Weights of a small contrastive audio-text model: soap at rate 0.0021.
Rows from expert 5 of block 3 of the audio encoder, named by matrix and row number. Rows with one number belong to one neuron. Each number is 500 + 40 x the weight over the matrix's rms, rounded and kept within 0 to 999. All counts start at 0. Numbers have three digits each.
# up: expert up (encoder.blocks.3.mlp.up, 8x128x256), inputs 0-51
# down: expert down (encoder.blocks.3.mlp.down, 8x256x128, transposed), outputs 0-51
up.0:537455572555493519524466474398419447463587538533487482551483501476552531438447490490431505424484505467535485537433458486448471490534516483514516482456531512
up.1:537489485513529557476531512457427517574521446519478536563536490459472507467521416492476505450450446545540473507534523530531472543486440494455479506514514519
up.2:452519572478491547538561509483493452479438462527510469494503497450507549524497496495473489481461471508543495546490551528514509536473504530489479433529536439
up.3:524541518454488485547509485476521454458528462458506428510482539499559484481546556456533536512541505527513553474434504546536539511513484488502456532486491515
up.4:467516558448438433482559549488513525556530497473498483513524509499428471458536454544473500565452509532526449511563559468480438529393545541503473492506483440
up.5:524521469470509505457503543532548546465571548544514580522527480512504455513506410466556458580447473463497482516489452467481502489507516442506468502553508597
up.6:556429482470479540528431430494483476585557537517482568531469494436465494439449500546519560422499540515497527469496471476525345505537489525484513432477425599
up.7:474499501438469465458582577524485533477518491487513511468479508473470483507490508496494483456503438502457557444462510508501431503511489530524505482496429520
up.8:473543511515488501524540516504576444514497525503500499498491504441494496520580499488488494466446462415485496504459466492459492495536490490432543488545473523
up.9:503494468510435500478519487461476533478483423436531497478403533521469472508529514500439466519484541540523538502513475466468485465542433568518496433483626466
up.10:570556528553460535450437492532436468526443508484503489500575528459526423540525502554487441459498559497553474473499450436522483475532545522519479470469486530
up.11:508481479574526480484466538484566498567504482482493431492485509570506495436535543506591502520522517555534528496477494495474498505510484453470473518483528462
up.12:450457419506507533542467490533535543469502534511520455507597492469584449561521546596386464559548514462399508533540536513438460527502536542579476472513413521
up.13:489461490461401513389441530543503520478469519513526449514476479469502455530510522520530532480524522546539539508485494428471452531486502393535480426507510458
up.14:429462535552510562422508504574565526450444402478534431476434489534491473494484457513474575599494424546485530491531551457446460502539462526551483464527481446
up.15:490499462479548524533489400560451438522504568475471445499494486490587465489529542472539516538496508490449468473499470474485446508495532528610477528528519429
up.16:460476514507467527458520450562468515537468545491566586548535465510516516516527532509488536504530557530531490554489513548519515556456555582461518547532549507
up.17:551582473393476516529540490540516495540519463475509489408484484451521547546576516528510471508522540556468573504458487439491461477529526568420509462457491513
up.18:536491526429459467492536547474550501512591467542508497505460479408562503535524465493449477564491527494456493455513512547456492554502512475520413454510558530
up.19:450512543478470462485558503456533448480525408501477538469494514476496457442524524462479488541468507471503573455465445504480489465465544472487484556491511498
up.20:549490505478450478481553493483437478508524443513443499541451550468453505516518544479465453518477497526518535529449516509542450453484468532498458517518539453
up.21:530503496460489568471470488522562444495512485556424494514433522552472477490504476528453561468463482546427527549475496516503542495462532515494503504513560433
up.22:450496453579489507460550547535503440441385444464455491550582497481536516423462522445478417503532495524455591514508574496420415446534472441457529531505476499
up.23:493460422431606521509540477564510477518470447515487520492442525425531530495495520494586447526484475483470456485489425546530470494490511554545487500499520498
up.24:450477489561510516519536474420488539515474468477534497518572506545519453572469530477425508508517435409493432498517493572517492570514564410582459446541443589
up.25:535504552460490492455547497494482472523489450484495499559571516472479526465504447449534443492444539488475438494518501523531433507497493477508522490540495541
up.26:443570561496518479521418592548517472524466454509467437478465468565436489561526415543515490510590543507467513477459587507440453448514476420493485574546463536
up.27:499552546481551486509476452438537542520441482514525445457498523474508520532494607525502521438490475542506499556505470616571472489489497510406509506472522568
up.28:555465475555511457476485396509522442392521457499532597498561465472531516430512483529451515511521442453429478428542459546462464424470505496492515547503465521
up.29:581578556520443524438453470596556530505501588495524420464523467474524619502481534470541617434459432514474538514448451542550472431469461490533560490503419505
up.30:474433507493476558466491478549509536486459481430591536471565499455458557469433480425515498488525511473435493556478589493557432503470453393545591464500500506
up.31:556440501466456520504468468484501485448519427438481477407458502480573547518533569505564440489500506511527536453492494461554452529455505567530498505484514474
up.32:488453611481514539530399450518502456543507483460519497491451548578521496425517534542552481534541428481489468502462557448555494505525552516559588487518493524
up.33:524456513479551443491476562508429486463447527456470454550470452534491448485486483547489515522503456510488478511511500481544436480581487462462470522423445441
up.34:490437510491490425570542537560506417492494546503434442483496483502471540463486465510463519496518552447405498529475467482506470448487583484552442517452483500
up.35:483518553461383474516479484497502547450562544577555514481651546443499464430527429483447441443580446525474482524602449509495497466559459409520477489450531532
up.36:480505510586483510563578579482472488412439452473442444551478506476512453516511501455546466507474473485472540492545432508542514468495451488513496553421511549
up.37:526512493518556503641510502548443442518467496510504443471499516515525566496469456496503467501524522517514478486453482570472503476495411571518597519447430539
up.38:531477469523544573516521570557544570543464511433489537502512506506575524558478487449504491528480545503537505546506447522591553573481513504517483463516468559
up.39:422500500483464560498518563488453432541518498470481591488532486497455533550608530445491470521498454494470468510530467536512547549505493489537491463530474460
up.40:463523453458544501519498481472499544577504488440606496487608512473507533444553470559485475550467498489491531489491468525473516502534430520534497535480508447
up.41:456481506507547510511437475502484498484540543440492439514477432411438518470494543583498562536477514503481604499511497471511510551405470502493418498423470501
up.42:501448489502511473502518508493478537441511526516467472494502481457525481508519563432516518467488495513542503520497487520517545463568498489556447499519485551
up.43:493436542502505521525539478578496467420430512507485502472519501500488504515527440570563492431466440515439583539496519438511590559510523446514460516553526484
up.44:491476555522471475483492445556540569426474547510562567405460518485408553573511498480434507506527499558477465498443559496529532568508516450466533473527525426
up.45:536528520502483490512477534470502497494485519482470610458499499462462513552472538478532474432490577455534490497485515528487511476478463499504501409547554492
up.46:466510447413464546529549441512493451488552453503508497529462472535504448436467548521492467517537517533502618411546545498482495520481535478529453485534554540
up.47:516476550469550452458478426473527524493509499478461459464443512451458476548489500450441464538480523530506544596492514515438484511491516542484541513533496507
up.48:560588523481531468483566518494482482521466522472504461516465524436488415572520476473456564479543502479511549494506537453473488511480505489437599449450513426
up.49:445485544490468530485530465398459495517515485533480526546529485499513482470483486474497541556522554476529489493500573455500567526496508542511488472543490453
up.50:473528559545417501531508543508497576546563559521605503437536527496527464457483441553489569487502513425546492590505572529494499495588520473546467387422524536
up.51:459483460553489617510603494463510525605581438440517567525508376478558499465418493488516535514510501572504590545455486566502461533424550515554458484474418507
up.52:498468528470509463489511456442563536507478461532489574521586470478456487532535434508427505520465558442463544465485433485437491567477556550474432502452547431
up.53:479483546542425504589471563521473540570502526549522541508473526581463533455543427542523505460500515575427509527531524455448486454548499481470522521516487513
up.54:519532398506467499537523447421472487462469512520507508525442408545639464477559501541519572515480470504497475488565408622511465440503489493519473532458499514
up.55:528448479552496486425474564517512510488464488543461536484449470565442453464497492517451575436461455511472538493508520568493520550511527531523498510470486478
up.56:494540456411434477518500487501507511451528526475470517516450525452476542465534502477476470515565492471505482483584553552411472467514434526507460481480539489
up.57:482535556563462520530527506522470502539464492427516539563469522492585561527569464535514474518516545501498516519496472465512554569537524463524469443463495445
up.58:440468504529440499511551489518553481499522551465391441549448498498505574614460603540525521520437476525488567531494552461557487466449516526495481494490477505
up.59:484538513549403513485476486484491518562463529529498499513489498509499483508516420534447475497481410548456488523512538428492506499456478607467414524560468433
up.60:546467393519493501496493499469525520509446529566504439551500541487575542498591486499487493469509495500428511517442460518547441501476494496473488485454537491
up.61:501534507484485418443481394504488456555452524442476484455490462501530471565483435497460538550505584406507530521572500562474475531435616515492495482569446550
up.62:538524574410521515475536457502499436499397520516546560537517485454574528535567523574492494502506460441467487553518516481511557425488555487477441488560547542
up.63:522524513475440458513408572514519530567457482473487509457459487534457543482476541500491489463427407481521506456537530499506559434503544510478496526475421512
up.64:497489492508548527585430464524529536513537469432494429486417527429511538465457493548499548557508480571503473492505440487456525450505514550494451496505448523
up.65:447497501556528500495473441518484518501512482470480447485527527540505505527517532506553427524477557489508570460439555486539480471485509484520471480431513556
up.66:442500485471505455537517452445475454454486613485464487531514560516460565429521460503536551531500499538385593580457525486510511551441489456397480495513487483
up.67:515585515483543522494477451533481616487445515420475434481536585518467485503504460465524579458464459523531530475489527534494515450500441560448484525433498470
up.68:522474584568391542543493485497454514495534500474477484519455548486520523467503446510481512532519516516438562476539529479504448472475475512521499428540457505
up.69:482481503534486446563504462482584469550483542490457564515478424482467553468499506464511478532554483526466510558535515492517441412481425541523540438477489482
up.70:484454590537448511469531533535539544463452489540526541443542506483448537499454521542489508488503478540506458510527500434469506535486509516417537486376474545
up.71:516567485544453501498553549517456506488470553536528509475496457506513498536518534566461491531582472518467468498463531465485467500506432486542529481537484518
up.72:454519445444489519503532531475510553457463446515501483502461484462534478442466493534439514502463527553499568507530527467515487557489541467531469476513528475
up.73:471500517497535468560436493374439503526511499463547479498485456544528497487425529491472585495523485487470473431465380521440459487480503501564502492468450478
up.74:550502451457446502523489549428494499467447476510517598446452497539515452524492530605481480491494565481498497492533466541486487484510515460507498514455537465
up.75:570518538494533457461557462513538455508452493483538492525426511483482551524535495476526484503506512511528478502561513544588473513486545525441515430483468518
up.76:431392530414560507506483559456446527411512499518464523513476448426487454457438493538453542536475467495512592447557419457488572492526466496473499450427575541
up.77:553570473580519491465526429503584597506493461527580561477455503482505527455422461508515563559477426493552439543505435560497561518470542524443572486457490495
up.78:480519490483543545474528530508456576492451512488506513513499505423512476405530545508446502536476548506495452476480521499498527505488458519456464560531446472
up.79:524520488501517478475554459459502513486496474498483501458611459527524550533446501487484534417507449569480520583515490465525452527554517431469532533475457521
up.80:514556530464565524579568551460510501524612501549469577547460596529551503498473516494402501541498499495474482467472483387527525461575479452518425507551439536
up.81:492525493441460497539503470469607447539431532503531510413541424453483563429507492504522447548490484392460583468505463468475456441478468465437504545527517529
up.82:527549488568533474501504461553518447494536458508538498538545510465507499482537523485460526461434474490466497528457503474446481474541540518495495459485490475
up.83:499466524493539509552464503509518497478431507506539454448535533477466506472535501534491459444490515503403515517516512476460486492487502547561452462459471483
up.84:455506506527471486517513486523514566520503523446537560527488436474569513566525510540478432536506527512467462502516523528469561559509516483521551539498575441
up.85:504508428470507530458531474541486450493512499480498490483494508478483555466531491473508480473509513486451484487464480506524426535530507438498484429552507505
up.86:451468519522420446466590518521509483463520517451505510473456452529501533507472467424544476582443469537516485531552475480574534472500466537501472484453479525
up.87:522520440516456511534522477503453502524500560491439468447440484490520455568569464440483500416492476429474488498544512531473437574456509539506515474508508475
up.88:498563509505376473521441532583414482500484532522569425452509490541453497476513530441435462540525566453469463535506524438478439471474466504488481474525495518
up.89:497503501472457521544618435468527474476414467445470437496467484463529467457481615492458526510509437484529546531546476538428474472495470505557515561553478508
up.90:574521447517481512505524476501538539481437492568476576467532457532523466486432439484493517472536446525551526414526528564505537466472517589477473492477512467
up.91:468519514458457539428572437490487549491513513531523492511438448475457532541513422514489459367418523536542574576389513501572440534478486522488546553525547564
up.92:424468516523499473487466482464512462472565483472434524480520449474475532541552496492441454527509543521529500511449511507505545499493507546494515594422567490
up.93:423495508483433428508475449497501415513521523472515471471504489544493464545457482517530489488477478458557406519530502488490506460467495492513470516516544506
up.94:504508564517403490497585519576427483457500565511509453476490422421418552479527466451473476495493497528508500510469518552563580483545503522498440445522489574
up.95:573477659467494484500430537512487476550528572517489478509491385532505547441583535521555501527497460590453491470534341476553536523571426498539451533433507494
up.96:517542457463577483470568567463534460469445440505517519488496605491536459489530483528504409447499471471489465545479546447448497526449463551538498527473518522
up.97:534515520560482520464525470439504489501525468554518490454470495559532475525482498519515535553430483419547478452434521461505491479476524552430518571465552418
up.98:623522508514511493506459485515492541539497451570484494467533581521518546535542539470433428494485493469484495501483509532478573415471498542520510534533492480
up.99:529456496444511469483600466484630496468529537548479545553518478499458475509504474539518429478508451529514405556476497516518477472508478460538505566508472520
up.100:500509495492535491587560497529499483564421509460539517474511469467516505441501448491506436515563552476507449502539524428511470523430510524538503473463472489
up.101:489490497473430442559576489482487461516534557462541587485506552502475459534520426522458528550551432495555457463526526498486571447502464483483526474408517487
up.102:600558449481485498523496494490525490504558458481493480500451460493489489523546477521456478519484502475536558531463537542518470569513534532468502483522447491
up.103:470489508532480571407474521502588493460524480515552499579480504499545507535502414538469512488503460574501510540509528524502513499531484541509471458577596423
up.104:489511590557503503543507485524493501498500478539489528532473484509535586444512505486502442457527583477530489498483516550464452514529431470510518499476490526
up.105:530415515460475532507525499521413503543493481451533469606527462488513500567529522438478493450524497511513522519572482477495463544483532506518579498525495579
up.106:483458534553514526469510442494554503497484444439509511491518514478609484524520462469558461533462525475511441479438578540465419491498493485534481466424572555
up.107:511498499474532488527526503509520511439490532509537448540485455460485438526534502477530417440476479479496490469462540473518498486463506488460473496488501557
up.108:450524512578535431495447481457494585408511496466560567538450496506491569539536421504595524552432543479458513566495511513549452430532499499534548618493514449
up.109:487441514447521484539523420463510572490477504465574492488605523499472520493545442480425513461556503565462558430501474401456592513503479533520426480482508475
up.110:462450459446436404474470496525458453469519576537547513522524563547501516520463530497465478517448475516498504482499521464448486446514537536474479437480452512
up.111:512480506471483462467470478463525505456543479598551540512525453491435454462473545475464486463473437508497512533492493498581500503498421525419493439479500448
up.112:462451511542476499519562516499462468544486517466462519528557514453468500504526563501452593466513561527500520542504514491534503538513523479503440454503516477
up.113:514478465530446512444534424482467516519496488472517468552549497437510529494506496477539525513489484540511510540467458507499505565490460572475458582448519541
up.114:444502469534484538457514442510545539444531458469488478404520529451544546543498583589483488493530510438487483422530482475512470483546498495526471520492497502
up.115:477514518520538520540524475484501480484453499501523507514582511527514531437543532464518511526586484442429525477558519437541510414548485377516468462502430513
up.116:417491505461520552551573499479511523531527573472514485504495512442448468538477486487468544519452490586441480505484449582444483576514576538491427571546471517
down.0:494519508441506532445488533595581545541426529521524509436521486501483407526458493524583513514495560474515474504493488449546507511532464469498489481532519558
down.1:430499505479503468565596518487454502496526531511425476460476477510480440501457509521530557500538501506487480505501435404468536448424613534593475503523467543
down.2:454477479520503490506517533458509487456516490527501495495535539494550545576487501517525502518489504518443521572524511479495436482534509513520464512437546536
down.3:459448562536503512475436463520517506524491504523517512455506470433490466525522459544538465473506503472468497521499519452477491481485445559515483482523496520
down.4:484476450561563471577468535459458491410505494544500426493492568435433560483495468485485651469491509528543447444543563406515566552562476491529522518472521534
down.5:512444553558496502541528516490474487484442584466485533459512471552496538483481451513502569462515560565452532410462482560532479472534484529528526593521645451
down.6:430503545495426493573541494497507518469460495511483474474536554498503475513500420501462515430513507530516506464492471485464525498518507491499560448517544415
down.7:516527464497594533522479487438550445476468481442464543486493499427527486464484495483419533476478554519534465539490522515518516457472489466502490544487473443
down.8:537423462419501511511560456520504532478539524453530487491518505473502490523483505513491521510499533473533507569540518532565514502443496484493474485534538438
down.9:484465497478503499519555491503509509440466513549508542572521436472521454544551496571409383520550517505477465482446561510503515512470492442488489519474490493
down.10:538506560526495516468477481526464475587534527505513478550453509512473489504531494496507518501559487542463482479520549511499414515564498419525465491554507527
down.11:527530541529428418487488504489484522495539521498533555539466528524491507512531510427500460526550520444522469494535485456525469503532480574478542467395476499
down.12:510510509494511521533510458512443460467498483541452462531492492490567455532412485441557541445482471488477568462557535442570501434498507570470535461455532464
down.13:536525514523486552553483517475506454533527533470490483461521507532560471506525474536526567555483435508533488526530441506528433576512520470487502528532413611
down.14:564509503497470493569470528411479549585538562524543524571552513456502495523520489506511502431455483514580475499514545482592476473458499488426530528492491494
down.15:490451533482562490457536563499534512481410514538503492497472419534472424407515521516496494515488563496540518556440537552473487518456498501497512479498453535
down.16:510502443446524498496525547447546434481464462497479451405535474498541598539448517488455506468480474454404575572487588475473490520467497499475530486572446542
down.17:478555392554426587475438492460557519505480458555535486470492546515534507504469429502520459484530515485510493506537461606600548549471487544454513419458495547
down.18:467491532508576450521475467539455523497463453602467482568503521540452475451497507539508536518480547464506526498464426472538486462480543474438509538475479499
down.19:504512501535622526492549563499490509517495493566534493403530482488488519501530517463502450464508513526451448489457496520514492419496476490490481541519572470
down.20:483525501482562493518528461490578515514508420491508467487537506459481461474525490528458462550493540502524509462573475507472497518513485494528537474519591528
down.21:486497506484515507540545477485486535543493453461572499497462501460459536544556550466494518524432495486559543531565543455527491537489512467531563546463418536
down.22:458487494530494486406438507595564489485544480485505510610536455528451520463540503521564608616586521538463510501572501452479451524440494504559462604536564601
down.23:521520518482519521399493463449486502513507518512592479490542504600462548519524471520407532470566543548507473511514504479561524535500455450438465518554459473
down.24:531469554469459501461473433552510469525467506455429481518527517521520485490473547407566514521489554495506478534491536441559468485455521532464517439482452430
down.25:442525489514482508505445512550518472514554480440527545509506487458468513589469456538460556463455473443517511474479502495506524511499491504496463513561527447
down.26:490464502516491576489489443564462470482483535522533621604453503495548528534537356454545549557516514555515469487497472488508454473511525533455554486480454520
down.27:506497561450511521513590487446540443434502520448484499534484516467536483500461460552567465482477491521471501519466484506540536421494471494459522449528554509
down.28:446497489470500593508530505543482496548541522484453539554480469522444488522480487525439455462544523523551517480521558436520521511529516547503506562483447496
down.29:500448502570490473435511548452495572442431514473538507461515516516481444482557458497504577475442484568465521528506476533470543558532499539473456447478570519
down.30:442558510472476479461562546536559473501553594554481493522496460492552506483578515580519486476555561479517540436473420465489491547473593516443425506502462538
down.31:576558443551501476489495506452467559506484483513542457481511405419562509467529466543488515479481543485519497515449496537505547431473465543502464504518443491
down.32:505514485537458419558526479528475523475510485478454514493535461438562475590454556469473453544516508520486511526533461560464487514461424484475469495491416513
down.33:590498519487467459473494540520512505580578523546471477451515486525484517492586586452609558455514509557472462422522490496454478603455464444470534533528558528
down.34:490502504536520506491468470455547583488518509520567536504450518497526518575472544505482462490466417519569468462473506473427517488489455523473465506502452539
down.35:506462501430519458473501533513502484500456458478446485484570490479542480502491574510493451528516529450531522469499556558560456510524566541478405486495479578
down.36:507474563506506508415442551498533469549484530476513557439549540478496525484526463496467559547448466537631412497477521493425416517538519482473497453529506490
down.37:507478464474423495470394490559529529515458570488482480447550483530448480528531588498474541474471474534461507485450571457427628504498577467556476539470533608
down.38:468454506541516452472470450451481522462488494493490445514538519536497520447489498535487487523474460439490549451438508488464501430520461440494538528483570435
down.39:513504543503515523536514515520546504491475481521496513440513501516527488542459472503446521481494498471553568472501486457441422459492564511508463534510447552
down.40:496432552500480489482551530519527546452456426453510600463412495494495479478517492479483510468466490519511548512484488495480468505454459470552498503487511473
down.41:498483478479491399468500521505540486518469508583484508497459478473547581485427521541511481482529490474470426463470497477531451480522473533497487534501494528
down.42:437530541481472535405505512464474489521493481526470496494458538468523523510473504551521492525562513545472479475516428465459499457452524506450544502491544499
down.43:582493452444465588433565537519514476538508552599461543476469525489479490521525528474405486499491443504523439550520463543511478459511473624569441512484506487
down.44:476477469477495544508504499472535490475441598427553491521514542520545510461499530520554534442497532436521556520460478489486526514453537531536500519449504498
down.45:466484466514490507527475452486489531577537447395511436508500504527464534501554479466513510518436578496470468444508495505483522465475411547576464440439515503
down.46:466467450556463527577524510587418522514473581520472553469516445497501437481535480490482557469519577556491411610569518498547465498397550504515441498443453460
down.47:458516522510474561485535489551478438486506430473534495441555463584472511473500516501485453507482459476516503437416480484526455475493475483473467529507504404
down.48:480449430467542488560495504522485486519513494490459510505584524540480518453498517528532509575468491497472530416516505615510504528534511466507503419505430496
down.49:558483518453540498503450489481511523509487445464520415451507594544477564456480533503492486484505469481537528501503477495540448456514498545498530445567493548
down.50:532454485492522513547418442525463516477482510477498494540473527547489537531576472432498489520458471483466512426536426385506534579491501501426497632483476469
down.51:424424483523487511514473493471529451436494561420445533452527537477430518511474477494481549607485475505507504516498499489458476477490457588557541501500531500
down.52:467542547482520491491525525537481488520514485501531428513484445511467566516494528481560461612435458499499505537542524489484442505378538568437537425374443506
down.53:488583566465563447481491465473485495513514575464482555523467507490436465523421465463466514488425478504463452506541484496505476484550526548490527589446485503
down.54:464481496520563492552458541517453525487450372517454533520546538471412468531564506511471510515569527506533477517585568477479545349468557493471476522488589496
down.55:497524450511490467533515383461472478510493495502518424460483515467483531562536516496484533508438522467464505476507560490506447497517488527551424487480499420
down.56:514521470509521533473514518549506544570474534484522488518513528504463435497526507529469512406547480536517488509543537428551487496486522413489464448494501483
down.57:516420470469490498505454461444542497533470530480500481505447511450444485445458471525494500504445407508495548489550511449450477474469454528501552472492522451
down.58:511527499534559441489529477481517500489497511505543517415523514515488414520517522468469468496561441582450460432460373437483448520528488470511525524417555385
down.59:451501480470489463494524496444545449429445454543475446483429530526497529551449443523514540497507515498448510531459547455499480517525433403487425481576546524
down.60:421472551503499513567461554479457539513562376473496502464470424475540540445543518455510492535502490495582560538521513510458533458492462458440517546535484475
down.61:447373565487477502499474541553468491456520582501381594511475492534517373470490534490553509559422471508490504440442446448477499538489562480547491473437505521
down.62:575525516517567467467443526535563523489485576418509506567374451522571502433498442499492494449533427526444485492527602424455462542543479478497483425435488433
down.63:534457527483481583524492584497476531445550527515554488545529558480540532572528484548551543557491595511528484397533425429499429512523441455528492422506549495
down.64:489488421512528506510570575450466440457549555502476494550526518606517511516475491454505503479515490462498460529470522466574464465522487444560558505520519465
down.65:523483452493526527459529518486523540503434462535526534522488488529553549508515502480444522525474509422528498517490535508524561521470467454436453545538473374
down.66:519502500452454527438526491545510502479448544451448518473454434583509524426538466431475468527499439459508469525503445577490555460552522527572477509451517439
down.67:482452564480592550466437462445506471566545525507457495540531460473528465460439522549466537492607536528484545613505482422475482521490476482475532480508488500
down.68:494544473435519482432515478491546556489528455485454552512414522412482542468496459500441540489490476503424479535410434469437479482552516479435457600470421419
down.69:437536561517528502521544571550515463451485462493548497520506501486515457533542434502460527483534458494541520497505489461487483534544552512523526510537462495
down.70:470486424545454553518503450516535476507447537578452477510476463509513468547523404543498516565490472499410524499432464541511521494521448532580471508541621509
down.71:476490467485516498527527460519560517492517507456514588521473508507544473524519403464549464423522487542533513544477455561549464525495563537426471533381514535
down.72:528479544506455526458588526544544541535510499556456478505518510505471455535502533521520534509441491510460444471460477524543501519441451497584486490482484485
down.73:466455466459515505486425532523491530514517524475457491510449469496408457499485518528448526463506528573547460506519547386492524427592531480422431470523488472
down.74:494493472485480473515520426528532553440479523464504469542562460554523497478546383418392494530473482512546484482490499495539462508503533485472517494482482549
down.75:467496503574505499513511509486477514538537482530510427444590515579570458515525489475564524455468493542533480488485556507444490531501483507502532495539525493
down.76:485540452526472541468474449463490467496546527473448442461452492442548457537539519607556468459523482445458500486430551444420539530524488451524487510514522495
down.77:517501505439457470465404425540514417539477523472465502474478535577523482459529500490431449521577551468446489535533574464465480535454487451535523430549479531
down.78:564541515507589453441500477475449502527558527535438576551447516512496510511476444510489535547490500500483486465543520528541474551451507457487463440501520521
down.79:446438556550453467564516492516579518604516482513487460547476535445516466466480475477533507504519490543476532489479511560449501525520456550512494495550531564
down.80:490509457542507471546492522495514488496480457476495528484531518483487502509494461493549519465537521458551511530593576555521484517513520523503513428455469489
down.81:480533587539528505384556511557444510473483488454480505528506468490586472493465526515585510484519466519492512460499541471467427539554439446535443512463417485
down.82:473476519471560523486542529395536508469478503507558464553487508432476482555492486504460527529480496498527552532483534517537531430521542424480487554472516512
down.83:483511438533508488452500509449492448463568509488491554570497553529538499507484545525518533520507450517586396504489453580474488480538459502507460458503489512
down.84:549493465520563497500544503392449383424499598521510524500591507546524534492519471455512534447563464434508553592534461539522397432471483446487467555495492525
down.85:482437522525494504524499517525556548471451454499470515474493462508516419546504489561462514492516533601509470494529521512427517469512485502553491458520514517
down.86:534473561526462512497478492526524511498507571518479532420508522448472492582558528541558448505469553475487545479468504483473484406587522484438531549453502546
down.87:490475559450567501494453516509553544510549484535554534539507484495520476427490524543537480487464468549544457503455471495511526501494500403527565441538523494
down.88:443439459536563518517509565435502480474532474531478471537505497480564516481392480560546482495478476574476523510415447566488535523539561514558466409529448477
down.89:493542531476514516461539472512463476522491457481558478477492453496442576464441580501509484489529502515514510612479526471476459485516499461488558490478546472
down.90:499428532515510462528449507534440424450520504429546445477454504485462503518513494524515504524494494483468471468521484419554510508549529435544494548472539592
down.91:539410474475449536513509462504531424463492508581473501508511484517532511518480451544587450479449519513480438534538498502473544503477508572484504543501531486
down.92:513518513535460453526634485551442496442479520452484506527463550451568520532561585421452463550470513506546569485460485533520484462506474521468503483473476551
down.93:558458544541540576509466517596494550534446472464480497512516531500474487483494515515494487487532434549494553538508460460492493573506481486493544473472462483
down.94:483413503502552420517503517479457490533538519480534525493493525464495503537429496458540511587475452411487474498468461512483455493561523441405470472454466463
down.95:573552442507532460436519427492489468406482507526486441532430481472565591523517514464555524493557424554497421446508480479551509563575516535410477475553556549
down.96:495602559453459484543495537457506510542531513496482567507458479588558461507456550500533515440524579461509481492516490462543478435526418555480463454517522452
down.97:485589486523512479531542506470488530515450471462486467484512443473491479473474521519576499487480519489526456526488534571451459449445524545575520439574483505
down.98:518515476507456525463523478531435481452520411483486452486469487479428484539469460538524513506538501516519466472505516443466597517540497493480487432510450500
down.99:502494562510517556453531574488568540470483573518551535482501489573552526509504511492514497436472520465494487536485483468562496498594492494460574527562490525
down.100:508493495560479571458446532537558492547488504495466499565550497461479485535472422520529530518508592474490568491488522521514504529521516464428464610535509543
down.101:518543480525576513523496512540505615493512552508591480514525487479583501484505406446487607463437522489489521458561505441526593508452521479542504509584506545
down.102:449423544521531497444445498446519476540440498545570552557549460522443428443504511539508465465481540538480431499476476473460516447495456547531504519620530507
down.103:526565432493526446512511442439505479456457445479545496568425577476502505517451470496523438454466554444467471525497468532545493492482593389509533533470447587
down.104:457573480498557543463428517467506517469472516455576498442449447504507560534528451540503487568451483446478471448511585543386491442478384504497502506495486468
down.105:467590422508453489534467523496588524491484494545506451441474495456554490493529517510535522491550537480508512437493549486460499519425462516486520576557491489
down.106:464482375504460444523467506494500441545490553497489490483511441559568545500570500499425468475524440496445538532508561461514505467488492501499577517488503413
down.107:506474455478438514514537551501480503491480453478464468523472532513509456506529439451471531527432525535493495500512444530506551494482526482448447483500486449
down.108:506465578519523456530516573505493434495497588495446504481476517496497473479491517470480510477483413502591553568517479515521564505448488526457500557434534442
down.109:491568450451546461541498549468462512524528578532509557523446586481455503490442511506449439472514514480535531526492630514509542501520525528462556586445563514
down.110:520546473532534518602463528496560566455514528470532485462466462488497509509474514539439492487561509495535543443496453517474530458511493499505422472492522451
down.111:474485444523539478517469456493510487442470443519428513513488508458471520544548490549532519475544448528498500483510540500468526467532515516485541530495584484
down.112:514456425515463503526524523445500530543498596509511511494569490526497489502519489493538516478427512419528538481507500434487496483499514539448555497451504499
down.113:517512501506536485495425524596471474518498464508480540485457486527526502430512528496495463451498466445528530560562537495559488496518497546518524550430495494
down.114:585467519531520481496554448510501525538508456538484507469469454498519531513478531494541547500478492473513469507509471439487514505523482470452503483507508491
down.115:507508593506533455528498492523489425477488462488555443555450464512552512567465489434449486439497462456482527500452529465462454471535489503488446514502515496
down.116:468469437460484565382480492455479545475527529462587569498517532426478472513546436535450598427626524459544548459465499564426603441501493403478523543563488502